config.yaml
model: "encoder-decoder audio transcriber"
dataset: "short read English sentences (LibriTTS-R)"
train_examples: 26041
noise_aug: 0.01
n_mels: 64
hop_length: 160
input: "log_mel"
spec_augment: false
win_length: 400
tokenizer: "char"
vocab_size: 32
encoder_arch: "tc_resnet"
encoder_norm: "batchnorm"
encoder_activation: "relu"
encoder_channel_attention: "eca"
encoder_depths: [2, 2, 4, 2]
encoder_kernel_size: 7
encoder_stem: "single"
encoder_widths: [128, 128, 128, 128]
fusion: "prefix"
label_smoothing: 0.05
decoder_width: 256
decoder_layers: 7
decoder_norm: "layernorm"
decoder_norm_position: "pre"
decoder_activation: "gelu"
decoder_mlp_ratio: 4
decoder_head_dim: 32
decoder_fused_qkv: false
decoder_bias: "all"
decoder_qk_norm: false
decoder_parallel_block: false
decoder_inner_norm: false
decoder_drop_path: 0.15
decoder_positions: "learned"
decoder_prefix_bidirectional: true
decoder_connector: "linear"
decoder_tie_embeddings: false
init: "torch_default"
residual_init: "scaled_by_depth"
optimizer: "soap"
beta2: 0.99
lr: 0.0031
beta1: 0.95
shampoo_beta: 0.99
eps: 1e-08
precondition_frequency: 16
max_precond_dim: 1024
one_sided: false
adamw_lr_other_params: 0.0016
grad_clip: 1.0
steps: 9100
batch_size: 128
epochs: 44.7
lr_schedule: "cosine"
final_lr_fraction: 0
warmup_steps: 270
weight_decay: 0.3
adamw_weight_decay_other_params: 0.01
Rows from block 3 of the audio encoder of a small encoder-decoder audio transcriber, named by matrix and row number. Rows with one number belong to one channel. Each number is 128 + 32 x the weight over its row's rms, rounded and kept within 0 to 255. All counts start at 0. After the name is the row's rms in percent of the matrix's.
After each channel's rows are labels from the 100 clips, of 14976, where the channel reaches its highest value: "strongest on" is what is common among them; "loudest" is the band of the loudest frequency at the time of the peak. Only what is clearly more common there than usual is listed. The data: short read English sentences (LibriTTS-R).
# convs0: first width-7 conv (encoder.blocks.3.convs.0.weight, 128x128x7, each kernel summed), inputs 64-127
# convs1: second width-7 conv (encoder.blocks.3.convs.1.weight, 128x128x7, transposed, each kernel summed), outputs 64-127

convs0.13 090 [136  79  65 125 101  99  78 140  94 109 171 106 112 149 121 128 160 106 160 115 146 162 117 109 103 106  82 127 112 102 157 166 131 147  98 137 171 100 123 129 123  90  99  72 147 174 143 123  56 105  42 142 113 102 108  78 102 163  91 141 133 136  71  98]
convs1.13 098 [165 121  90 153  33 130 175 148 128 200 109 129 140 136 154 119 190 121 187 116 176 120 177 127 105 115  88 111 136 220 176 174 112  81 143 104 127 133 142 171  76  95 118 126  89 109  91 177  98  96 128 162 165 161 137 105 153  82 126 126 154  82 176 158]
strongest on: the word "the"
loudest: 250 to 500 Hz

convs0.11 097 [164 116  68 149 129 106 142 122 137 154  79 125 113 141 101  45 133 144  76 140 148 207  48  82 115 131 138 123 118 157  93 142 115 149  94 149 162 159 126 129 121  81 113 118 118 148 198  91 139  76 154 143 115 125 107  99 103 140  77 151  48 115 128 116]
convs1.11 107 [127 198 139 142 128 108 110 121 132 122 165 128 206 177 103 178 134  81 143  89 132 141 107 138 141 114 143  88 105 113 122 166 127 117 138 124 106 120 147 163 159 177 135 123 152  77  96 180 147 180  77 130 169 145 164  94 113 116 142  76 121 127 178 188]
strongest on: the word "i"
loudest: 250 to 500 Hz

convs0.44 113 [167 150 124 122 102 155 144 104 114 112  85 143  92 137 109 116 157  93 107 103 141 117 179 129 118 114 136  61  66 150  66  90 190 150 138 174  74 147 135 101  85 139 154  54 142 103 106 126 102 139 146 145  73  59 104 111  78 142 140 125 158 128 135 182]
convs1.44 107 [173  77 185 123 169 133  94 150 180 113 123 129 162 141 182  77 203 146 174 174 111 183  68 122 131 149 173 122 169 125 120 142 140 196 140  90 160 123 100 148 115  87 114 102 136 117 142 123 164 151 174 126 185 134 143  96  94 120 131 185 132 101  93  88]
strongest on: the word "not"
loudest: 250 to 500 Hz

convs0.35 093 [104 156  89 162 106 165 166 118  99  57 200 115  68  69  90 133 117 143 193 148 152 110  99 106 131  99 124 169  71 123 103 111 169 100 101 100 114  94 171 179 131 137 131 143 206 196 128 108 151 133 151  92 139 143 122 128  99 160 170 146 115  99 128 136]
convs1.35 097 [141  68 157 164  93  73 128 133 145  69 139 150 130 127 176 146 148 146 113 114 102 114 203  79 149  94 120 152 111 117  93 151 135 122 170 101 144  39 139 125 162 183  49 137 133 125 105 161 118 105 111 130 148 123 150 116 130  79  89 104 101 161 128 155]
strongest on: the word "was"
loudest: 4000 to 8000 Hz

convs0.100 103 [180 158 109  98 137  88 121 128  93  81 168 145 173 119 105 119 145  70 112 120  99 120 114 119  66  83 108 181 103 122 115  82 138 181  95 145 122  97 142 126 136 101 151  61 170 122  89 153 110 100 136 114 163  78 125 147 187 101  94  68 158 118 125 117]
convs1.100 100 [ 46  81 106 103 144 118 133 131 151 134 137 144 143  82 177 155 163 198 115 149 115 114  38 134  97 139 211  79 140 138 118  82  84 130  54 161 193 113 126 141 169 133 132 161 175 162 182  81  89  98 126 146 116 150 117 116  86 112 127 120  96  80 109 124]
strongest on: the word "was"
loudest: 4000 to 8000 Hz

convs0.109 111 [105 146  80 141 128 107 153 145 137 147  84 113 139 172 138 102 154  85 217 133 198  96 172 134 144 121  60 160 203 141 105 145 161  97 192 130 163 101 135 107 255 128 110  47 136 127  98  91 143 191 136 135 106  97  77 129 117 111 181 102  84  85 124 111]
convs1.109 115 [135 112 129 130 137 121  29 171 144 150 120 160 147  74 126 117 132 136 100  85  73 132 109 120  84 145 155 155  91 149 105  87 169 186  85 161 105 114 101 123  34 152  81 109  47 132 171 157 185  94 161 125  98 149 142 114 135 143 140 121 142 184 124  95]
strongest on: the word "was"
loudest: 4000 to 8000 Hz