From a checkpoint of a small encoder-decoder audio transcriber.
Model: log mel input, encoder arch tc_resnet, encoder depths [2, 2, 4, 2], decoder width 256, decoder layers 7, decoder norm layernorm, decoder activation gelu.
Data: trained on short read English sentences (LibriTTS-R), 26041 training examples, 44.7 epochs.
Rows from block 6 of the audio encoder of a small encoder-decoder audio transcriber, named by matrix and row number. Rows with one number belong to one channel. Each number is 500 + 50 x the weight over its row's rms, rounded and kept within 0 to 999. All counts start at 0. Numbers have three digits each.
After each channel's rows are labels from the 100 clips, of 14976, where the channel reaches its highest value: "strongest on" is what is common among them; "loudest band" is the band of the loudest frequency at the time of the peak. Only what is clearly more common there than usual is listed. The data: short read English sentences (LibriTTS-R). In brackets: how many of the 100, against the usual share in percent.
# convs0: first width-7 conv (encoder.blocks.6.convs.0.weight, 128x128x7, each kernel summed), inputs 0-63
# convs1: second width-7 conv (encoder.blocks.6.convs.1.weight, 128x128x7, transposed, each kernel summed), outputs 0-63

convs0.7:494572507469446497538557508532477465362475400542565449534548452567596541485409555470478490490521485572512525462476389437462496664599510490499505502525505460420567467430438493460471510513544519
convs1.7:500479473485506437558482488489484555545622568525469449566530440522426481495521590622466541472572434450509494429501459532441402420439507533472442475527464460495411489464508502397469481561592512
strongest on: the word "was" (57 vs 9.7)
loudest band: 250 to 500 Hz (39 vs 11.4)

convs0.50:517514455483498494559498530621473559440498480486506458399501474383461468453548479421476394474523389476528489545528505532527484517507445463530490428497580471492544526492426588424489525447451462
convs1.50:545499473460451517492575493524528472483473512452533579477489510555485465383471403514550478498444422441593459414460564533565530516482538582465466512512413503456496545451460508488579589598533513
strongest on: the word "the" (70 vs 24.9)
loudest band: 250 to 500 Hz (35 vs 11.4); 500 to 1000 Hz (32 vs 6.3)

convs0.52:399384558491513493453483541495496487505523485534493490601515562484483459405516457464518444478440501521500535480449504474511556443484448552591436574481516435624564545483458585499473578478399530
convs1.52:617529572509442498540470483452512416531539502481505472537435500505493575495505451533435413387453416438471506486498484569528535525439494461508532481497407578504473519498457539531562558406579449
strongest on: the word "i" (60 vs 17.9)
loudest band: 250 to 500 Hz (31 vs 11.4)

convs0.10:546510463445437486469544562528461464445497481543592531533557538425463549471546456345519498516544521527494530450445506605547517498481558570590470540494547552478387441528448485479536525456593562
convs1.10:503462558557513411552561562562473388467494557450530540517388465510522477506459556567434444542427503532402494506511489458462508505476480428553470484426538530542554473514661472521454473603543581
strongest on: the word "was" (25 vs 9.7)
loudest band: 250 to 500 Hz (36 vs 11.4)

convs0.83:487540517389432604375420503454499527528544505420442540480482455528529473499522568478508524438452492439535444542491443462514466549506475472470438502516527535511431503513592519346498467513561558
convs1.83:442470448432470588488472495476548489529474360485481442564514503420467588512514444461582520587580544558473529603470477444578533465411549538528539522559465468461552511563534538450454560551449504
strongest on: the word "you" (36 vs 15)
loudest band: 250 to 500 Hz (43 vs 11.4)

convs0.17:498538495470498512476501648500531443467489455479484510434547426470609527498568444464481441511544513523488468463543588493469547463516490424455500466478520441504452510426521368380538522579484528
convs1.17:530411503402465524477486409481438496439524501465522524393526490525554487538512515496484428562526498494519484496460472512491503476396585601466515500439505429541550523471349530446562451443386482
strongest on: the word "think" (38 vs 1.7)
loudest band: 250 to 500 Hz (36 vs 11.4)

convs0.21:532454534470553458486435516506445420525532406635551492524492391509474538554507401399496505480482471563514516601536495559499476484416545567496481509538448466499514431536564478498433481456516448
convs1.21:582572518566506431530426541530477450575490480557521499628475552508552476482480498524496528535547407509475445526542531498440452545441484489514506505440523458392525544537564477516459404494547474
strongest on: the word "it" (36 vs 12.1)
loudest band: 4000 to 8000 Hz (25 vs 4.2)

convs0.93:431513504463508418540484498576420438481499511473525473421523487445432440407380490417518549521558563587459479464479597468479578483504462469584440568505537508476487473591441524538449461489405479
convs1.93:526455579524521554571483487621460548536525451502441429449548490601598487463444540406440531610486447466496514484425443430502456411587456511399545519495423508551489501519458567544467512545511454
strongest on: the word "to" (47 vs 14.7)
loudest band: 250 to 500 Hz (28 vs 11.4)

convs0.5:521520628487393531470477546420582502435495512465487504416539546402452350506557400514493521434463550509494488535547482425530500458503481566471461464401478546547517559478452510503468447573490575
convs1.5:359469512512403472453498443496495492476485570488451510484451568442533434566536512476497501488470460572461422576444512554469494583447637574476486537546555573456552505618551483490416481475474484
strongest on: the word "you" (59 vs 15)
loudest band: 250 to 500 Hz (50 vs 11.4)

convs0.13:426538508481489466511429572564430538515430541477391476488517452457478418445521555484534597557445540522511516485554421495538506423482401459470574457450534468498538432392557555576448525466496540
convs1.13:484434590437535409554510508545516486442456475524541507523525542570582533562525484488459466515570498459495408526611416558514580493473385516570424502490514535488530431475505619474511584590508441
strongest on: the word "go" (26 vs 1.8)
loudest band: 500 to 1000 Hz (48 vs 6.3); 250 to 500 Hz (36 vs 11.4)

convs0.89:515494437531477464514512487470538483401519501526531473445525434409458451528463431474505521585369520537573407484512576436544509463463472500495484517524516492414476608502532506429430516503551548
convs1.89:499475402513539578503555481526496498487449425478422553545493467569444642473455526612520382499548516469521466518493543528568490576501519517449584542541511524524470535579478521496621473492465464
strongest on: the word "the" (54 vs 24.9)
loudest band: 500 to 1000 Hz (27 vs 6.3)

convs0.114:436494396503498472491469553526530538593482488539540443389551377447465410630519376477413481558470430498547485492494559554509479499486515419433459566508510558506497481508537439469449450527460445
convs1.114:505500578584515585465512554466429538510514481466558541474514515440390404445495530474462423516468587583494429500447467539448431465500431487477490579438541516559521528527435507564501478465428461
strongest on: the word "the" (60 vs 24.9)
loudest band: 250 to 500 Hz (46 vs 11.4)

convs0.18:491469486512549488479504547528518580447595444446427541519566502407548386639389515470477560582501469472552468501523429444414497548495547490577473513492422482477452533490512469460418436451592451
convs1.18:535507468543422527605507443541565508515406575505520568471484469467531537548582379486466495426626556514469400493538556538462610500417436487460447408482533526510486523536515524469530525530501535
strongest on: the word "you" (74 vs 15)
loudest band: 250 to 500 Hz (31 vs 11.4)

convs0.74:516566446515474460431480421414510565562527502499579417451553451512501488575474452438500527469500483513476516504480481582510525527548545520542445488566546455462567572569516518577442405503512512
convs1.74:495519471509506556562552541417528559512523480512529426529465501611575392531479524417579599516541429464494548557530473582492441457407567477503469540608559435482587521502499506401453491495449435
strongest on: the word "was" (33 vs 9.7)
loudest band: 250 to 500 Hz (42 vs 11.4)