Weights of a small encoder-decoder audio transcriber.
Model: 7.97M parameters, log mel input, encoder arch tc_resnet, encoder norm batchnorm, encoder activation relu, encoder depths [2, 2, 4, 2], encoder widths [128, 128, 128, 128], decoder width 256, decoder layers 7, decoder norm layernorm, decoder activation gelu.
Training: soap at rate 0.0031, batches of 128.
Data: trained on short read English sentences (LibriTTS-R), 26041 training examples.
Rows from block 3 of the audio encoder of a small encoder-decoder audio transcriber, named by matrix and row number. Rows with one number belong to one channel. Each number is 500 + 40 x the weight over its row's rms, rounded and kept within 0 to 999. All counts start at 0. Numbers have three digits each.
After each channel's rows are labels from the 100 clips, of 14976, where the channel reaches its highest value: "top examples" is what is common among them. Only what is clearly more common there than usual is listed. The data: short read English sentences (LibriTTS-R). In brackets: how many of the 100.
# convs0: first width-7 conv (encoder.blocks.3.convs.0.weight, 128x128x7, each kernel summed), inputs 64-127
# convs1: second width-7 conv (encoder.blocks.3.convs.1.weight, 128x128x7, transposed, each kernel summed), outputs 64-127

convs0.51:534538460492455476482487558556542504475506516522431458445536514519475510541530539497488494452542420478497556544522567479488474459511452515511551529606477575512579495468437510509494436510524525
convs1.51:452483518517462510480481520444491422492495586488520497481486439486534491417541481487512534502435479465525532483431485482437465512440435475510465413567544447565474467462487524471517470501493466
top examples: voice: female (85)

convs0.85:547487512391427463548529528471470504508568510471457627505501473492533490415494525470535447419478533489488495536442512453465487480485496501527491473480473477531504449478563483497522500458563510
convs1.85:534503484489447476474509510590514578547440422504490508409556497491509560571466476484369499545550466555582459535529484497556464513476542493467539494540564484490528563470531481490511533502427460
top examples: the word "said" (30)

convs0.80:443508481473478489559425447511433492516478459474495393533504370477459480532467476443437483420501408529510515554527448466496525476426473569552518491531496553562483512441468460484455514541478488
convs1.80:554539495520479508518485491476381509524477526488404567534541431446461483415538587551504566500489437476539519500493487489560492558497544451475458454536503486488436553512452480488503503479476502
top examples: the word "was" (42)

convs0.6:464575564477556554526574519517503512454498525493518407498527370460507497479505543465547468435483499444568496486452470489496506440468499515453476507472560483488560442488440582504450484548478506
convs1.6:505570535604528566540508503488523529520460516492540478513571508610471513449493475545410529543479444494543487431570486552440529503525423527551496455438508512419549507497459506495496488473475459
top examples: the word "what" (29)

convs0.30:432478518501420474519447495536530502507511507504506491584505568480441496500485517480485522492472432475559563510465541445546496455549531518492478490540553470519521547565424551512511433526484552
convs1.30:513541546478450463561494550449529573525474512452451474519564498440557484525443422550502498520488471427471444583513532558506445525565540467455583468516498449519529480496473516560545531537504464
top examples: the word "to" (38)

convs0.54:399546490571490544564460530569422487564533581489452518482517480527444546541488519442505506473546544507516522522507545529516496422521402491528469519491463512453520512489526424514495566568474489
convs1.54:477490424469504485535532438515442483482475454469437437445551465494480508480591464436484484479483532484474506501504482475503498528425485562521537536546505464489454417507464503465554512402490507
top examples: the word "i" (59)

convs0.3:472453482479482483455547527530537533466448480517527547542574616453552471392542496519460484537473542566538488504541475447484567477467495464395525437530513495496465559478469528472482534498508500
convs1.3:456532571490491492498497448457538518501586487465530466609444492518563503485465473494520532484524429472468531486465541534488488428533493475527511516514489501537509461485494485522462470558454430
top examples: the word "my" (26)

convs0.125:488507470466464467491470609544524458482570507439511519476524496504473510392500550542541492533567561544477499459447488527548463507503571460453437538546496456499502428452471506506516492504454413
convs1.125:458480515504448540566494459533513514464481395582481553546434508504524506508482456444521560517516486484551538478511464485602493457524501506499529420473401509494501483524533471543506512458451497
top examples: the word "was" (81)

convs0.94:520531554432479497479404493517496513523487454524565513456509451433502583499473504502486537482471518471495440479470527470442495473502481495468479536509571476557523444482465537569587496458444522
convs1.94:449495505558584481418484563508454457491545470443535557565434482543509519463505507485471452538492428480538568477534526549519479492447504497488479474484502501492466554534544470456514503491441510
top examples: the word "to" (35)

convs0.59:406602519541533551509482438481485478413461432534472474562528545507486501489464636471519473513512438482481571463449455520513472481454466421488468433524506470487460508506492454510536518538529470
convs1.59:553551544563423491495546475609443480495458528496411447493526481544526471503542433498541471588487566500515504496507524570527483557489521482540497534442545440517519521513548516430529540481504471
top examples: the word "was" (26)

convs0.15:528510505528486509499464525439460495522542488511462555451506508513456565563629494478442538423487463474564477433465462445486559488460519502480526534534480492481544404443474535519553563401432485
convs1.15:488472532510423529477445440479522467498501442513447567488471478580488483495510474572459517468468505542598457477523500393520487510551483447493540485536487501492596423577511434503527494521571453
top examples: the word "i" (43)

convs0.115:493472537482475475527517552498440481480543505568505390517519533524439456591496494537508525512552505479513507478527490531467466562563490458510532440506508547543545469456481558508600538476440537
convs1.115:519468481500482548489510433444490521533505447539576513532539522497531505510522572442459446474516483498509504469473511561493463470523441463555414557487518481474480525561458413499465499547531513
top examples: the word "me" (28)

convs0.84:495528444548454447487441502457404437510527547530567447559438486451504505466553431490560550522498544516521512528537457495490501528487525462419497518541477506407504465462520434415527488492464505
convs1.84:527493515438530507446576462532420454562594533499478504506440434535587510468466495490490442484543525454498593512468500498502483461456550546495467456460510502498523504532459458481607535499510479
top examples: the word "what" (35)

convs0.107:454443446477524424449475497458460516535442531505559459539436502460517510489517434392460485591469468516473511516500570530478507517445466529478561496495551520513486505533473538472447498486445469
convs1.107:507481503513437485552517467510454523510553521441493436510496561477592538475503509428463511492451518451512599462475503500435484461499535529572497464526540518468489552495512477565477463560507473
top examples: the word "of" (30)

convs0.81:525474471478570531468547489516539458558485471546532554508446532478560456487451562511454488495557496450504531515543489477542474468494436519479437589544506468486447584403518482512508493485458500
convs1.81:530483445514458423466422551478440514508457431501430503482518518530509556473408526493502586446504516512472509497487453477427554537499452515564537450517451488488475514501500467567477456480540522
top examples: the word "he" (29)

convs0.21:526556469560476549477497434458563519574494469453460523508435506512482517455517534415534524514520455486525515445573467474411560538511477558553521503463528514500528526528427502503404471503493496
convs1.21:508542535415518408461464531561500472536430483429517482484483550490446432480561530477481536474499488512469511560538483495480479465453549446484520522523554498471501473494491476465473447519593480
top examples: voice: male (73)