A small encoder-decoder audio transcriber, trained from scratch.
Model: 7.97M parameters, encoder activation relu, encoder widths [128, 128, 128, 128], decoder layers 7, decoder activation gelu.
Training: soap at rate 0.0031, 9100 steps, batches of 128.
Rows from block 5 of the audio encoder of a small encoder-decoder audio transcriber, named by matrix and row number. Rows with one number belong to one channel. Each number is 50 + 12 x the weight over its row's rms, rounded and kept within 0 to 99. All counts start at 0.
After each channel's rows are labels from the 100 clips, of 14976, where the channel reaches its highest value: "strongest on" is what is common among them. Only what is clearly more common there than usual is listed. The data: short read English sentences (LibriTTS-R). In brackets: how many of the 100.
# convs0: first width-7 conv (encoder.blocks.5.convs.0.weight, 128x128x7, each kernel summed), inputs 0-63
# convs1: second width-7 conv (encoder.blocks.5.convs.1.weight, 128x128x7, transposed, each kernel summed), outputs 0-63

convs0.76:49 45 44 41 44 54 25 58 50 71 40 68 64 54 24 32 31 44 52 62 44 43 54 26 42 53 52 49 62 46 58 51 49 53 49 54 58 49 18 51 39 54 63 43 77 69 50 47 58 46 46 32 04 59 85 49 61 48 50 39 56 48 39 52
convs1.76:52 58 58 46 47 58 54 64 53 55 56 48 23 63 41 39 70 54 40 68 34 25 43 68 55 44 24 49 49 50 53 55 52 61 44 19 38 58 81 41 35 65 40 59 22 58 54 40 55 61 47 70 72 62 55 47 49 40 56 53 21 48 27 53
strongest on: the word "you" (78)

convs0.29:51 51 23 67 53 40 47 41 84 63 65 38 47 46 56 35 59 72 34 70 57 48 41 73 39 48 50 24 39 45 42 50 53 26 42 50 40 40 71 68 45 46 58 70 66 50 52 52 45 47 67 53 54 61 58 36 50 49 11 52 49 30 59 49
convs1.29:51 30 64 39 53 51 43 67 62 56 45 42 43 57 38 41 57 76 58 48 32 34 51 53 42 47 59 62 59 40 68 33 46 54 50 52 50 49 61 34 57 52 56 37 53 52 60 51 38 24 51 48 51 71 61 59 74 48 36 59 55 71 53 43
strongest on: the word "was" (34)

convs0.103:62 45 70 49 42 40 72 61 53 32 51 63 29 30 48 52 44 37 58 49 52 42 34 42 69 61 44 46 63 14 57 47 44 48 49 70 55 40 29 69 59 73 46 49 58 38 51 51 41 39 51 55 53 42 45 50 43 46 36 38 43 33 33 64
convs1.103:54 67 45 56 62 47 32 47 38 73 51 53 53 54 79 43 73 60 44 36 43 44 66 46 44 55 47 61 54 39 52 46 59 62 43 34 51 49 27 27 31 34 40 66 52 56 60 28 55 66 40 41 79 48 48 35 52 48 30 50 65 71 48 42
strongest on: the word "i" (51); the word "have" (49)

convs0.32:36 56 47 73 50 39 35 51 38 60 28 39 58 54 58 39 59 62 57 59 43 52 56 64 38 46 41 39 52 51 34 75 29 78 52 65 69 53 38 66 41 57 74 35 62 60 39 51 50 55 47 65 36 44 44 63 48 64 51 56 57 25 68 47
convs1.32:63 42 35 41 53 27 65 41 51 52 59 65 69 70 41 64 52 60 71 56 37 44 58 59 57 26 76 55 46 52 62 57 50 49 36 60 46 36 27 57 40 47 56 73 30 44 59 39 60 51 43 50 53 48 19 56 47 70 65 44 42 81 46 62
strongest on: the word "was" (35)

convs0.67:69 30 52 45 45 45 67 46 50 44 69 59 31 60 70 44 34 57 50 36 57 50 44 48 60 45 57 47 61 37 40 54 56 36 39 38 41 35 50 58 49 51 52 77 46 63 33 47 42 47 38 45 27 59 40 22 65 49 48 47 45 48 22 62
convs1.67:41 64 37 50 56 53 66 53 61 30 74 45 45 78 41 59 46 49 67 57 50 32 58 44 60 70 61 53 28 54 59 43 60 61 44 45 66 55 59 39 36 48 56 22 56 43 34 50 34 44 35 48 47 33 40 60 59 52 54 54 52 35 75 68
strongest on: the word "you" (39)

convs0.83:46 39 48 36 53 35 50 54 70 51 60 50 55 55 39 51 36 28 46 28 48 58 62 56 49 40 67 23 55 38 49 64 60 58 49 54 42 26 47 61 72 60 57 36 34 32 40 41 51 29 67 32 53 41 32 42 37 34 57 36 63 72 61 53
convs1.83:50 49 38 76 59 62 41 56 37 62 64 45 80 49 99 57 50 66 58 48 50 28 31 39 47 37 37 54 30 49 56 53 71 50 63 48 52 57 43 65 63 80 43 75 53 57 48 52 41 24 41 65 43 55 60 39 52 66 73 39 53 60 55 40
strongest on: the word "was" (49)

convs0.126:46 40 27 58 28 55 65 32 32 40 47 35 54 48 63 27 56 65 52 57 55 40 42 68 44 65 58 31 61 20 55 51 59 52 60 53 41 42 48 53 54 42 44 42 69 31 40 65 49 58 43 59 45 52 40 49 50 64 45 37 53 44 62 42
convs1.126:75 47 43 46 47 45 65 49 69 58 46 49 41 42 35 50 35 45 57 32 37 53 53 30 65 42 44 40 25 69 50 56 56 50 41 43 40 65 29 63 41 42 55 46 61 44 45 54 24 51 26 50 55 68 47 49 58 57 32 58 48 64 46 69
strongest on: the word "was" (46)

convs0.87:55 33 55 75 41 47 31 40 55 62 40 61 43 62 45 50 54 65 37 65 63 36 54 36 68 53 65 42 38 47 60 42 54 41 48 31 49 60 30 58 41 58 82 58 23 60 43 54 52 25 27 60 57 42 27 29 36 57 61 46 58 59 53 59
convs1.87:53 42 48 44 45 61 55 30 57 48 56 59 48 51 64 60 64 55 60 36 59 51 65 42 55 43 65 40 13 25 46 39 70 65 52 53 41 34 27 67 29 65 52 65 22 42 47 72 39 32 47 52 73 60 58 64 55 51 66 63 48 35 36 40
strongest on: the word "i" (45)